From a checkpoint of a small audio captioner: encoder arch fnet, decoder width 128.
Rows from block 7 of the text decoder of a small audio captioner, named by matrix and row number. Rows with one number belong to one neuron. Each number is 128 + 24 x the weight over its row's rms, rounded and kept within 0 to 255. All counts start at 0. Numbers have three digits each.
Before each neuron's rows are labels from the 100 texts, of 14976, where the neuron reaches its largest size: "tokens" is the input token at the peak. Only what is clearly more common there than usual is listed. The data: single notes of musical instruments (NSynth). In brackets: how many of the 100.
# gate: MLP gate (decoder.blocks.7.mlp.gate.weight, 336x128), inputs 0-127
# fc1: MLP up (decoder.blocks.7.mlp.fc1.weight, 336x128), inputs 0-127
# fc2: MLP down (decoder.blocks.7.mlp.fc2.weight, 128x336, transposed), outputs 0-127

tokens: "c" (63); "h" (30)
gate.253:126128133147127088105158128147103156124106115083098141163123168113153120123122103083131120106142145120128141128126153107117138111106115160126125097114139114153131176137120094100114129130137123138091180103166163123126142152125137136136184105159123109127133158117142148102162119175146118086128182131174162139109113130118136090108164145129126156122122124142112121181098109099162203124085
fc1.253:115140172163120154111172126112121142091152078117148119128134105127156163086115111146114125114131113138110157163068138135113116092162145147110143127150116121099141163098124158095107127087121113115169135165102113158145130122126143125113114166093129127158139106109103135151094113143163145140139095152108134115152140117122161155154127150121167103141102145181176111060120172123139134112149
fc2.253:143128141119136129123082131136121112142121099136157117151105133159122057139144136108134144086130114132106114114106116162165161183128160119117127122140127137118163148207163102139122125130104096114144103141112115114119105119136139127122164131111185103101186127136116110175154156147149171094147143111144153149093130153163156115097084111135108094112151142119098107119136123078126138150132

tokens: "a" (100)
gate.110:120101154138131145153124152099141120162132077112136126109136123056168147084081146153139072133106171105134112109109117127140115124107121078145100127130093133134150119096130130137109079149134144169140058119114116154145082129124087140092127122148129123143138122090106118114144144119108080126132148135116130120128166130117119158139180147127127110147176120096128133133156127085129120101093
fc1.110:113108115149170153131175143110139130130171144129137058138111149175143147146130117080118138141106146119143176143156127150107114168116150178132127155110137116134096056117102142138104137099123092134172074121126118112102132121090139135117109139127140106131129121122107107111124121147098150085128096091156133111125152148130100155168122090146159106165106112112102097112114132119126170148139
fc2.110:092134145108139135159155122145127127144118143099115106148117145123113075112143087159122124082095170094132138129126130154093124124150102146223119138096118130133133111117143107156130110111141143147170114167098122118078100116113147110132113089123133137123122132114157123100108121089155133138097131174158118132166064133093120114112123126162104139114125107137181120170145138102099155127125

tokens: "1" (100)
gate.16:100139103145121100140124148114143142116137149126188120121104103075123166142146133145131135109117144089128124130148124136147102111167128132158119126141102124087158095138120168124160111118106128156124174106153090162167134113145090116145117081103143118126154118097153136108115143130098101136080122112122122189102152152067140141086110171116120152142135105116138099074144144110134168162123
fc1.16:126194104089124123128137089179149087127113125138110155117151148175115095130076172136130080134139164108137118128124141147153127155096110159101111124111157102151086126146103171106073143153121142155107083147126128109109152125104150110114126182160096093133107127143111131095138135143129124118108159136147137141132142147130105121148108087147151095162126160128133132118120184135122123101128
fc2.16:158163165121140157135104138087122110152159186137101181148134111166143126150147130099099126142130177106117120068126114114121125145128143133144112133145127105126152107112119102099125109131114124119129081114123139125056101143134161083115117150117134126133123108089078148145161127183128101110163148098086147118120124099121109132123112060126132091162114130126144149137138116123084146136126

tokens: "e" (66); "r" (7)
gate.58:149132162130151109154146119141132101116132112086135122101115125139131123122141096107109104166119109102121097124098180161121142169155121143122090133148116153096133149071149165109124106117134151129135143101161116150090115122142104162122098138125099182117154133137113127089128139122169120093143138159170099140107098133162091108121120164150066113163124151132143136105153103133185084142160
fc1.58:155112085097162101090159114105122157142161105161109154161145129129141128165111135127132085082111165128106115118147108127113128156101105160129110169083154133121166125145165143107157094110133111126110112141133106062135118133136112118108121088143151139125093150159087130134118121110122088131148113141102124108132180130094132129123120091115154092157142107104141148158060151150144108117115
fc2.58:107164126143092116150126095149160141140071129096137126127111156125119154127164122066146127095114144143111118145128136124151126117127145139121142119161143123108170078124140139139139170110111112119164135137143143135158187148113117135164148121117119163070151155147173143135090130095155096076143154106147121125092130127123117145152145135094111099154089132124148106108175077136148094105149

tokens: " " (100)
gate.14:148118106131137137087137163089136130121181129176099066115145124120133100157108127142129128132129111075121137133154141152131172177121121126125107091080100151116112136106128113125126103124128182131135116115131105114114093147183099120107156156174139149154151143108127097104104145170124126099147161094166129178159129125102161097141152106141121103124109150133134097114090109141112143158119
fc1.14:136134123144089116103107104118136086100104080093149108142145134135144143157147124112138102155175173100134124116118121080146131114102142130137146130123095111137131116140121133133168123117150136132161111137153153187132133161141119131157169117151161155203110070151140120112154122103104121145084139117135106125117157134107163135145176135110090111147176087105127138168155105102106112127112
fc2.14:113129125128140132128121107151127168113137113108152106146092142138069150110082132146110137128129155126170092117122137129122082160100094088184114131143163124152079123099100143122127122133121128115082126111153162087143144150161176154144115111121090099144119088141118131119123133120120127141121156142131144150131136185164134170138139083177145142133099159091179131082126123130130122094135

tokens: "5" (54); "7" (42)
gate.116:091155112121121138106120095145139169120134115134106144098134149142111119135161102155143093165087097149123162134134152145106140140163172159103113101121114186129115175163112117137156143152153143144074093150128130091105126110151120107103096118103077110134089175123125119110106134120178161109141129107144134143135096088116106139123103162148126103156107165117108121132123116118158079109109
fc1.116:118153142101096109138124156094101128111119117147137106143149152128125119172133108134117138137158108088114152122141144095170121096087147138115126126082186124108091157143152131129124104152096152117133128119114125119099105135128092129109142077123123109165156164164102092107154117096130094125104132151159158119135156169081115136109125101114173143114162140079112089100161109094138098086131
fc2.116:135113133151181120155154173136132128093142101134129173106103139128126137129151127111123154125097146085149164138123084109096143139119115145126100152106150145145105125102137092134096096171106147128090113155165148121155149199183115102146124145118135148142094117108132127098165098160086121137123155090132119076130109077137103089134133119129156101124097147105127103117146129128107127093111

tokens: " " (92); "r" (7)
gate.43:143090097094114122095147108142154139119062131117119096155087138128121132168155123137154138098116143077096102136130170146169110165122145153152148103114092159137096149109117135157114131128146092162124152111131150160107125159139143088111108134130191153119091127160126118155094129168096128130133144116125152106149140118115104135145107146110157085101151124115111090140151167112102134097095
fc1.43:115088140122098109151117107147115120136114117119153105132154126143139103094155149168134142140108141169115149157097119115110095130058106092116118156089112145103115115135117134130122106158098094155102118109111131096074145097123156112163142107090119152145137157092146192103162101155153098161134121139134126129119111103128141128118132087138163139147133119170085114154116146121163110185113
fc2.43:103099155127083150114164115099123121101121197093133146088127124140153127167145129151135108100106116120140101131144147143131168115174134125125177065119122131169145112146110093121137110121154094135138122123076092146108134144119162130108133157140094133116155133163130120131141125103174142082111140137117110125115145145114130104122099161121125207112176153105119146128156109115120113102151

tokens: "1" (91)
gate.299:132142110161117157074097141171141128130091130123131110130107150160137111132153114125180140130105130137139152164155098101099108148142125117149125125151109153133089120123142099124074062084129106106145082124116098107135104132135156116133136066122149147090161130121118127123181106112135168129071108109156119150135125124132104145150173188165138147169118125112122106132133132115125118112115
fc1.299:088147176090158144107082116139131123133119137116167122151101114078110175131191133126164127094126104183127132124162117133118111143094119139121114114093113137119141121129123136144112138123072120102139160132127137122142121145116100115104192143086149119158158134152149084155094131087130115123138117137078080103145133155121127139134124104175155154115092130092127133116116123113159136129096
fc2.299:090159138162111122116123173138176156095173148134140136116089137162157094107119138134095145180137127112114125116107114114116177104161113152156155116145149138149139134125144115114142127151146171106148102139190129184147133104152106113089095107106139128122141150088157131110124112159127154087116128098121147153114133124071155117111130158140147128168099151144112147113079105110121132126102

tokens: "a" (50); "<end>" (23); "c" (18); "g" (7)
gate.273:123112135171123123121164118118157098172164108122100151134165141155143130146096131144106130129145125143120137098114156117146121145115150073087096131146102133111148147148105135134112125126148100160192123129162132163138114127116153079169128119117110123103135115132150081122148162094141137180146159100132136091169128131149147108110088147113157132168155146082105131072148170135124139160111
fc1.273:145149138111140185144180174115121168084138092094092104137164136163151141115116113100143114146075119139098136110115099113126143108120135149148122119123157137095122123101156091098153117131083149165094149081116142141127093133106146124104134140119147132139092124096082136088085091148132133155125122129126149128101146129081146154112132183169117134152158128127131150111127142157137103152146
fc2.273:095152107151175168140115158148129104143111123148123129140102142175148137129128072168185137183156142108120120129158137135122076099111135157163114122114102115144132087138134142080150101111121096107096097146141120133137139075115140159121149128149131122129164169168153106152150139155140128142116140132108110139064108122135094143122133098101116158124131125156106134132079144105104162112122

tokens: "a" (54); "t" (35)
gate.3:084130071120096105112147176135130107129114108078152136173111112131116143127160141117127096139107147123105134143100106120142143120104164170174190136116112109145108130116154167133098150112106110115169120163161113132126124140150120141120104155133131133102160097164161143126142104107139108125113114180157106078140135070123160108148106108145150118116086127142148140114150115161140151089147
fc1.3:138124127141135113149096118124101117170133124087127101165123085157114109154134107134101117124138164116112114121141095085100123141112086124091151131135125137175148099097077123165097129140101120117104102113150104157104115138121110164125126184112104173181156134134103135096169127128134095106113152152135099127102105132085163108145101125132090130104070112142130154139155136115175117109152
fc2.3:116101151126137111140144148114136170140097071113147145145151145106147158103117110103124057099104158136156138120087155149123114145139144130153132132102114136094117141153149125108168137104142138144150136121139092108088218115148101143107088132153123102116133145129130149118174125140171138129132114125078133135152105148111155135143168136161115163157115106150121102116097083165134121134150

tokens: "e" (99)
gate.267:118100155107138103092139151108119122133142115121147152145138153093154106119128132135110143121148092157167124123098087163092128105111120108157134135142157097123134170123171164099109112151121120131128134153138076127090113112106123132121163102121100118137153141136124126165159138123134117082159203157114164119149129139143138165150095103163112090148132137164094122149168145125075157086103
fc1.267:164125188147146084107131158128102115123157121111117124120167113095131095118119095108103104123138116096128109121122117143160167136092071122133127141105174101107144186142208120085095116147130112165124119146134108159156139105109159131149146115116146122148179164139129107128107125106101128088132163149124082131136076121117097135115142114152133100137154140140126144129138122139103107109108
fc2.267:151156152076170145102129117127133111141151108101117150129091092141104111123112156169163134159139131158101115132111095123116123094108140150103073095101133148127140157156125117122146138139156138105121187116103118139156131175157102140153144133116180115180109115143151168139144102125129111088137137129121151151126139095174114116153090130104065129135103158125107115127143161087103125126106

tokens: "c" (100)
gate.154:132130113116105134150125127137116137178120105135105136121130116114131137143132111123143151115090104135112158152136114133091107078120107115116095188094116164122143090103139121122063101127117123095151120140145092101135118151127104108132093122119123109163119132098133147099102130111113107092155177113182096138115118104154128112112148167179120117182177180151120102164135111124145168134162
fc1.154:148116135140144094141140083125144080127143099185083110135145133157091142109151109104105094162149120141144129111114148098111116095091131148121161169169116141140142134121115166133126097134121127096125111121148147097122176184114102103076157151149107118147140196180127128109125132124134159135146152099151090116108148127163079148099136132121119136104134157135135167128106121137110137115122
fc2.154:103089140141087119149156129119109136140119152155114089113144127107119124153121110122168124144127082144110134194140121202136138131155081125102157142114158101147152092136161078124148122076109118125092148120136155162132096134112115081138108117122124159162165107146120142115143088120093140122154133139116172080129123144131104116120118151112129198131113122164141124128156142110129112119128

tokens: "o" (72); "g" (15); "m" (10)
gate.321:133117117120135146113178152116120104183130117119124110079171140155152142093130149120109178088136126158100132129170084129201144151109115127157076102104143132122122116112149105127160108120152126126152113138131152128150170133082117103130108140101117146111110113120136104109136074143119129118130155164132203155128118144143112148110125164163120120134172119142125122109165132141083114135136
fc1.321:109116169116084063095090150154133138162103114116111115107126107128138103158172156151135120147101129132163120137085146159076107124105137122130124138105120108082139126173140159114142138145094112145133135151134146146110107124103164100129134152157146157116142112146125136114133132122117132172112076124146051132142106145121156110128108168109120095081098131128160121137136137177140089106142
fc2.321:077151089115122134136154110095132116091146086112117094125150151109108102109123175180135103131141136119085125059091105186108130140123114143143103122137142124128130153143108148119103108099103138109101135096146099114200121102122139111124113112116165176124154130128157111163123143143135109118098122118108104109113107106158117123136124199096109130138147147118171105109106148143133128122113

tokens: "a" (75); "o" (23)
gate.224:115125155150135100109122150151127132128094128124147104114102087121139114103146173150115144131128124103118126124155114219135096179087123132158113142117145075117112137143158112112129139152149108136124138063141131156138171170116128092141143129127123092173151144131073172141176141151133156135102159122148121129146107123166142137124104158140165101098150114115142100138148137128158121107151
fc1.224:132131117112172117125120157121131129153140149164120121125184157105184110136135159162122104146105148145104114125125138088171139116116104150096120153164132130132098105177103118097114117127156134115141142133131125073116174130101139201164112097117131112113157138100147121125137129099134110118140102084102131104100129122109120157124165155092150118139134123088147132169138143102098162191141
fc2.224:096190110148119138111104119115171146122118142095128096122137084126118104119082145102146141123139095142131184095159125093075130122124131124163156117151134149151096108169144112100084140099154090084143148114121144114138119113150101098105137129091160111126116105150158096109138148125150135144120153167133141133100097097164128177092155132137148134181147115114149119142116146132156120096111

tokens: "1" (100)
gate.140:119078096139146103130117103133126159118130127143141154135105110129126131129140140084123148105098109132163156162144062123111064086100115093106108103121129139131139118131114088102185106109090133129130156108125134141137099153152126143139158132143135174134151131147142122097132142115116123139090114152121123155089119150135112173126112187160083126130154137073119103077150121095117140121092
fc1.140:142100109115109119147141163114134117167109144118144138149146143089127160108112151119121106141124096138151109171157119122129155111178119108096108097122134124122154128147139157102162127113117202133148141113144063109146097151117119134155166125140169150132212086119134141127107145111149157125107162141130155151156135107102154135130144124170111151109132163110115097117115121155114181163138
fc2.140:113179161170115107109117084113127136076121133137118107137140095144109135104136117164141130121118144084132130130116132130159141136101141141160136106180142166159090123101118134139106160106084126130152121129084105137175111113151149110119098119174099116157093140131088139195126155147109169148156120129091125132095150167113138139147139147101103079159119106121144117147101159112128127143102

tokens: "0" (61); "5" (39)
gate.221:116140158106142109139185074158104116149167092123148140138181094133126134138159091134121137109133132125125137092138109137119100147122119123136111153129093162146152177131141155136121137126151089167106140128096159143175131104126132130112135119122093143120130127143091126157116086112135084133149113139126139115058132155118081068164095158085134084138143094127136093134121131123128149109108
fc1.221:103100161130167139094126132141134134146141108139151123110079113111122113108085122136115128129107108145092092147086106132170150066114159075165107122115121144109143108109126099149139091129119162142150156149129122155111102150134134141165102132132131134116122123080166154061168122129116157124140131167156137091168093084128132125127123166146134158107110115133142077117136124146114103169134
fc2.221:096093158123140173136127140115141154160109148147138144075103147128092108125173171087170085130099098107102158154143061103087146094173123120126101125139137143122139137137171158140127142145119110070134098157121093102153100156170123126161119154118140127128149109120134172137148134126116134106100117113151108096139115123107128118107165119113100117144123148130126141148131131115116117079167

tokens: "e" (68); "#" (17); "b" (14)
gate.215:093131163135119093140124159165122073122128143099118128136154123144115157132111132123130137095141159105105154158148138148099125149135111154124109106155138145155169122127093122115123173126135147164156132140148143143107137098088114092123157108095167120104161122095137153149126055119146146142139128171128197138126088130116135142158129117130168150131137139191138129165123134099092122180120
fc1.215:105088118097122133159138155116129119141137178119110119146098130102108177085102136120126135133140168137126134155125147095147160145109128085107098145169096148163085164143152085132072084143161161097161088134137158086144111141126131127113104129132118122156143087132121120106132103115112141126143124109128159128151129112134146138169101087096116183160084154111114105142118099122125153129145
fc2.215:164146107148098097125129127138119088158118120091146125126149166123152125125115134100090098117092135153110125145097142104164098128139110131126133140102120159113123090174135137146152140135097080112093134135110093157115130168128163137134105126137131203116161184156137159129141151086169148124084143128174124145140114125129176090165138097128158096104131156126153121110097146113120135149118

tokens: "e" (65); "c" (31)
gate.123:081108111128160096114125154120067129117106138109100142100130102125137109083113120136118130097111154115105135112142161140139069103163171115115119102107158147151138099134126122177154122126088147120126085134135095136120122117147161151132103095173159083132113129132160086112204137137115141098142093145128127114144107131141143099173116156159132155139116121121115129106160147116125123076113
fc1.123:090136112147146127097133131112112143147117123131127112100133091102133141177138142101138110090144117190110143153090131098136157097094129120134108125137124106101119149123124112119115138105114116153108119117114088093077163166118136114142128143142117169130169108145088154106131122157127122178156136103121135152112121111139069145144166113184113150120146131123145158086125072156155183146158
fc2.123:109131116123131134109120133078161107106138112129110101146155162076114118111129090142138127132141117171153101150103125168159131152159163106091128112137114107150115102144112163119117106160106173123174144124106111120134120121128126141108157121150094118110097117100093105179123111154120098150162105140126067097138130152137066112174112147118119174091134141156090167165127142136112114138128

tokens: " " (66); "b" (32)
gate.9:119143150149124164096143122172158092142163112112107101107131140111133170124104106094143099136111147160153132108118144132136134141134130130155143115082149104145112096143118081181156138112139145107175094140119117154121144112104120127140098119117102087162162078091124115140113128164109114113138136094164067114123183076171093146152139156132128121101136124114157137123120108143153102118100
fc1.9:160099139097167088134155135136091106150131086071108146127147141151138129169105103161085150165115110123107121124161213144119106114130125103121147104113089108107113165102111148116139113103141114135162066107146141119127144118133161118089157103140165138110142091132152137130128084175127162143120093130121097111154156135169137101131140133141130118146119125130105145114144103127130127098134
fc2.9:115115118112108096115100114124142197124144103134141158134123162158137154152179163139104152099139108123147132132116145105150133121172124139102161147147115132137096144132135155137103157145127125112122158111117157130084095137135096138150128098135115178106142091169140080164134136157078126164093126138141116135141135120129129141133116059072078109123123198126120103119137139142133122110138

tokens: "a" (89); "g" (11)
gate.190:101131142120117155113144158125139140129154118108108133074153126073121140132164152139111093076124107125098161146127162138129167121137093175086117091178166079109118115140093125149143161158125100133135116109139105102126122124170128116156124120133100115114152163088114108101130090096158142125142088153133096128132139093159105126103153151117125162140160112161155142162159095158142138135119
fc1.190:098149101137110161159131094107157124058085133097134148145104125144157147164118154161102142109087107136114114125140150159155145109130109165069138122103118163150100122131139130137117154135120154109130102128134128131132127190133094132088111100132156114140095109117161150103127072121148132119075130127095136101121129135194120151153140138137142128147119128137173152133181130149096114132132
fc2.190:136087105140125103122135129155100138136105128184106092158123183110097133132112088108183179115145132172138076147135133114116150114110181152139135132099145172105133091141117149141104133121108110154134093134107137163078131119146142083121145140072156138117153156147137110164115099125102107110109124134128101133147135116133103100123139155150127151123156090129179135115092147123122142127099

tokens: "1" (100)
gate.262:166112153177121105119154184124097123134134103112134125094136169093091141129138094147170136117146160125171127135132131115122102093134089144125157142153133127156129129113156110123088114133114146110138136148173119128142158099157175167118133098090124118166134153100174133156172099090107128143133112095149091158163107144144117147145099114149098113123140125111140091097135089166145125164134
fc1.262:147068165110103109121121116148118124138119125160128137154166142144111153124087125116138121137187128100092117128127114157070125169139119140080188128106139090134139106136140078140103150092139119140101087159131090148118119145132101136109118104139106138158154120156134116118128136145103128186131133095124116106171096104133120113118120106112123109123177150123132161132167135166092078105138
fc2.262:119176122085138142132116125137110152174153101094130147113111141127118124131111163110120157110111129112160098112129162169103136116118128103110153105130141138131135122083122147110106182135141125184166107111170145129161146138085144108090148169092124100139123127174109186126126099097172138129127125109143153185152095153107166136122135096087128119105109161118121124150129118135095158122107

tokens: "e" (59); "f" (39)
gate.115:154190131121101140151140121145158120142098139140128119086148120084161115143167139113154085131136109119171098077117153140153112117106157095157133121129147171149099132148164091114141120113118153118161105081093129135094118108136166119139101119094154120130127134156108143152152168147114133072121102165130084159146126109163101148112123149118157149136127119111123117121122121180144143113080
fc1.115:129126117131121124101125099110134120152133136129121166106110125079118102098125092150114138112122130179114121135124141136116102141128123159139129157114155116091138143097119111110141158152114153153144152140160152154121178143097136124116105133115103099190158138113136111143175131140147128105186119098157173104076174138081146128117171147137103171066163139153105121139124129113113099163159
fc2.115:130135161147145125115140104105100095136133125141169110092132130141119128112125141120141147098108151126168125092124134130148160163100133164157116115105126127105105109086131122111140109128132103170132073135094148108142141133146122134142132157078102090119117178173132119168092165139121108160123111081113069132145160108189118131102129134122135103167106080148139136129096125171134086097132

tokens: " " (100)
gate.277:151093126099145142131107119131127104119142088124102140121086137183095148128150143113114145164156167127098188110145090111101182146137132123082131106091135121116141154138154114143104149102133139147148120137082146128164106147113112143132121144153123151105141098141156183111103145149095147121150100166124156078118149077133102109139092132119152124137147141093184127149151139119126092139118
fc1.277:119138133183189137101117101103104140146124109150137137102110132137181129127154109160096090125158135118141150109149137187120148109141126103100144114079137099172109120072129131135142121128095124118155124105134121134121167130127114138131109115125118147125136134147120167106180141174108083180147083118098144167127105097156142146133117133150138136111156105129069094110113114157150135111144
fc2.277:139116103113122140146114095099123128146143071155120094124121154094110119118125162129143094130124135108106122136148139112113113127160112126086093166158106092158132115157135118132123139121214165168124129127114147144121150123137144079136126083125133097079089109114162104145159149107154101114146147116136115169099113125105093136140123136151183127126087120088153118105117115140066105122135

tokens: "e" (35); "r" (34); "a" (31)
gate.270:137102115121128105124143125113160105143133082119127162171130147139121113161094130134144122107164129080143140182129137094127113124112141137102138121127114098109182106083086158113131107075118151165111145164148155125100108113110102147140119175119110096081056132180125139139144161111120112092108141151116143131123115119134090145130150086146119140136127127112143135138153075160145107120154
fc1.270:127122140130114132136126170139187086123120083092108113129128089134116112109092123158102113122091153128137181157078135118125108125076147098121132114130137126131165142123099097127136127118123121157097188151121168140125122092145131124147091101185113102122098131134105120156155152151144144110060137165128139122154126114142113174140099152155076152129131120145095161108120113134139134141138
fc2.270:138102140148086104120107086127111145121146112132142166112098137138113117136147108069186070145108105126125132111151123172154149146125145094123124098091165105093117105158128140139133126136121123153135147129067114118120150146139106080122130117126048102158129155166095120134168138175115121124135124107126122107100136128152106161146162169131127140096104114128140135169124164109110145125141

tokens: "0" (92)
gate.17:145151098156117136126137142098124094113141088078090135099105118098105137134137113161134148139119146138125120146105146103089103113118081155152166113125156117175154126113156145103134123131153088103136160152150121189152168092094141128108146126136106111120130144128109124126144135128145149106133142127167158134077103106089054100111094144137161133146141138136117100097139149156135147079102
fc1.17:122126130102113077114144102116120109108133110113096131142162133164108111166158124126112121136125103102128157096182114139100122097139128134143161094130140117095107130081136114131144162134129128140149181165159141156165057127114156108127162115130134167114133090150122146147103092127164112125151101119088147110116136134136118175148074149170123121121131105130114137133149149122151076133069
fc2.17:199170137165130111128143122102130141132117113102112082132085112131145070157127116125170118122097124085149109143127109123100134082083129118136117101100124128113121136136108158130120173150160128106118111137096121129104105122144149123140128130116118141120088156129126133126139131133149111107182098137128160069084167091136112118083112131106152127089128132185142071136112149102114135144114

tokens: "0" (64); "5" (36)
gate.284:162166105125106140130148102129093115107160114130132109151159120124140121162118143118135088129129147117159151127146112128119133157083115105127169130108097108135065104140120115171109088089157068110127089147117126132124156141139147105118092114114098099144122161137165111134136118099093114190097135134110147130124123122143159111157086128151099174140141116160100111115090170127143149088094
fc1.284:140150091101114096125080124108125125108148116125091110159138128128084131140127164106083155147136126150126147129126124099129138149098104161129160142155090074186139154122163153173103165110118120183118120146140108134120134135081164137092151135114136126110103176135067098145070148101168122136127116110129155134118103134098129139120108139122174134128157142147127120136136144126126117080129
fc2.284:182109118119148103134167131121121127127156125138097137092165118119134174097113078158128136164119122112128102136120112123131125161115151110105122168137129131108078096139107112131107102126122153086146110121083102108146160111178122092125083114138114151145137138131156128112114117118141142119107114093122093163072093179165107113161086101129093106131130113088079121128105143117109114110093

tokens: "5" (34); "#" (22)
gate.145:140160137104109128157115111104144143080106121116159120091183152084120126078128105166072110111129135079111098111095155123121140118134125129151138143130163164119122135153104134149152107122146158138143167107114147089148118110127168121115164160133108126144095145148132133125108095112122118120134152121124130112100131148135183180112127140157142167127102136122093167164084134127139110150064
fc1.145:135108119138149129123127130164111156112127166141106081113105128174114102121127114159115145161154072075129147163109130137141117114134136124142094132143138095106117114123127115119112130133119163107133130102111127111154078153170130165096114188100170116165108131155132141124140119112153095140117141091112125154109144197156108146125114179123094128136152116132128150109149136198143099089115
fc2.145:132117145160112175083097130122140163145142081122133156116110167099146111113176171149141133130198128109139152145101135114147134144144082143092133159112117121172167119098168107118163118129139106133132153124122137159098160119112154134092131112154109135106143139142117121128111090095124154191139088171163133135157101105119141149111107145119185132168129119126113123139131112116149143137149

tokens: "1" (100)
gate.103:113103144156122106113102133163150152093131101150165148142121141103099135117165099128162170149150109140108121183138157118103077115147147147169144114140130135087136104110126094127135120095113142128135164103139124150157158106111126147167118146128098097097093146132149142108088112130120126107138083145120140119095174120119171110110135157169095143101124144106103100092081157123166147169125
fc1.103:149139178112136147128113113120146102144094105138102188113134141129170119112126169118111115132124131129135101084094121158135140162105136152084130112124174099121147163111140105123110149150106116131115109159108130147127181122127129133124149176147125113154120129095087093117143135153140096109145188118124181098140108104157114119121129111150186075135093135111129149144160095164094110114135
fc2.103:103153113121125093141116096142158090158092136144114119131089135164160102145086139150127096091106155130125100126110099131108135141131130134106102153113125104123115135137119111132161113125105142171117095162103170107084150108090118147143133172133155132128119107121090149112120131175111126194097141097116136158110113119079113121118159050118145109146129165138101149102102124091111138119150

tokens: "5" (89); "0" (11)
gate.233:131160098110099111133158104131122132106138097162107162116152124148129078093132128154123145100159165129114146131144130103171128183142104167112157155159119158147152110108190128163099109120130147133113125140153133131098157125149152144088151131104118094122141181165139104125112137076141114143126117165129153128114122146152199086112133135142137151110121089119113142145156131118109149126081
fc1.233:126107186087138167113146133168125108158138174112159134098115134131074157154090147101158115107114110107127109124111099119136140104156155097135097137120105142091114110123124160084144122166144104118170093082132109090142097099122123135154131115132137098137149099110109110124143119143111159094111125145142116157156125121103102156146159107121143122191113107152120091145109087123143085150149
fc2.233:135165136090134134140081139070094129156097151179138151112130145154132101152168144090105158110153137139108130110157104151113128095157142146128129090161150130133150108127095098115116108137089134118069109157115145158113131078102145128132116132137147123159134129138099107087129159132094110101104177124146135157172131089121130157128113153122141131121096160102133125154158090153102146095110

tokens: "1" (100)
gate.65:129116105127153117117149100155081144124183135110108105132141098096094119129108144120154091170139128104134114156120116124162096130108170160141112128147137135125145140111092158157121140107146144135164139128149121101167166133128118145083146148124130117133126156137151136168160146094132192093118127082144113116070099146132148159139165161146119114130131118101140089121073161108136136168085
fc1.65:098149172122130138127103139092154083144132143125133123144136103128133117152114192144072123099109159114123130136145120102113131123147100145087116145049087112138146103122122107124135136143167121150145124116144082154135153114128169137122142096148134167164094120135076088110149107155103119112100146123138135116173135106113085140125154078128134172096162115143110168114137123147128122111150
fc2.65:131152128150150094123112124120110128164154102126114146161157162170139110100099118138128110140097133131130154148104109132085133078135155131184133130156097119108145108161127135116161135170071158152177136106132173131162138144162103144136104137122114159125123104122135138116150138101096152137146171145113124104099103135149163117108138084142181154149115108113068145112135107134127116134071

tokens: "a" (44); " " (32); "o" (19)
gate.308:148092122154117133134149163139087118142136114129117110107114123155154176115111155124105121129133142063162122120151091140141136122174134119127139172097132139137178103104076141111160071137164142100137068141135114083094126112107096126115136158096100127097122161101140162144147099172127109133128150127156133117169122150138163175146156132149118116139102121116126115138114144116174106123114
fc1.308:146110125160172165087122107108129068097126165129136141123064127117151173105123105143140156155155115091096143114110109137124113094127141163121109104129113125131113108108171115113158114120100104147096148152124128131164134112118130145158138149121113162129145135127178165162140118139127079139141122089164110110109135144100097159123129115122134171175125135136140068085104115116084132105134
fc2.308:132114117102075106129140120119106130112138116129145122136128136104161152165120096111148093102131083123120104127136135124167135086114120142190084157108136125161130166102141153144125101128111149130174130120162125153132085129117139129162087121174107121147086150108125160170084120124117156167109119128089159144188125134121142111130162091148100109119152087101137147130161129155140106135086

tokens: "e" (81)
gate.218:154135090139125085116125151118174084148159096169167115108125113138145141142101122148171107161119168136169150152152132114137171125115091170106151154125150154115152115103194116155131114142125116126099148107169133118064109121113121127105137136129111151150115174127129109114150138150147107127150164146149104106115177112126123124085123148122116076097118104152120114094156137134125132130096
fc1.218:113092135147130138156165139136174133163078088140085122140096129142133144128141124157109166132097108089148121095144168108137162108108064147127162096145179120112145159126147155138132088121131153144122144112142104148136125158121106138160091158117135167139148116107101130085108152136173139123127108095095137132107147160166132132084115125150088119108117138132128164101136104113129109160091
fc2.218:160164096095139102123161164121152131082116163098106134132136158116119153107149134139085096171112104134074141120091100128106160177111120122149112121137132128136185129104118090090074155149140084135125138139146154132105095149172142130142118110128105107127126142111115141112120098122160157133158113117114172115084111116126111115101125112098156101146143125091089131119100119099082135111114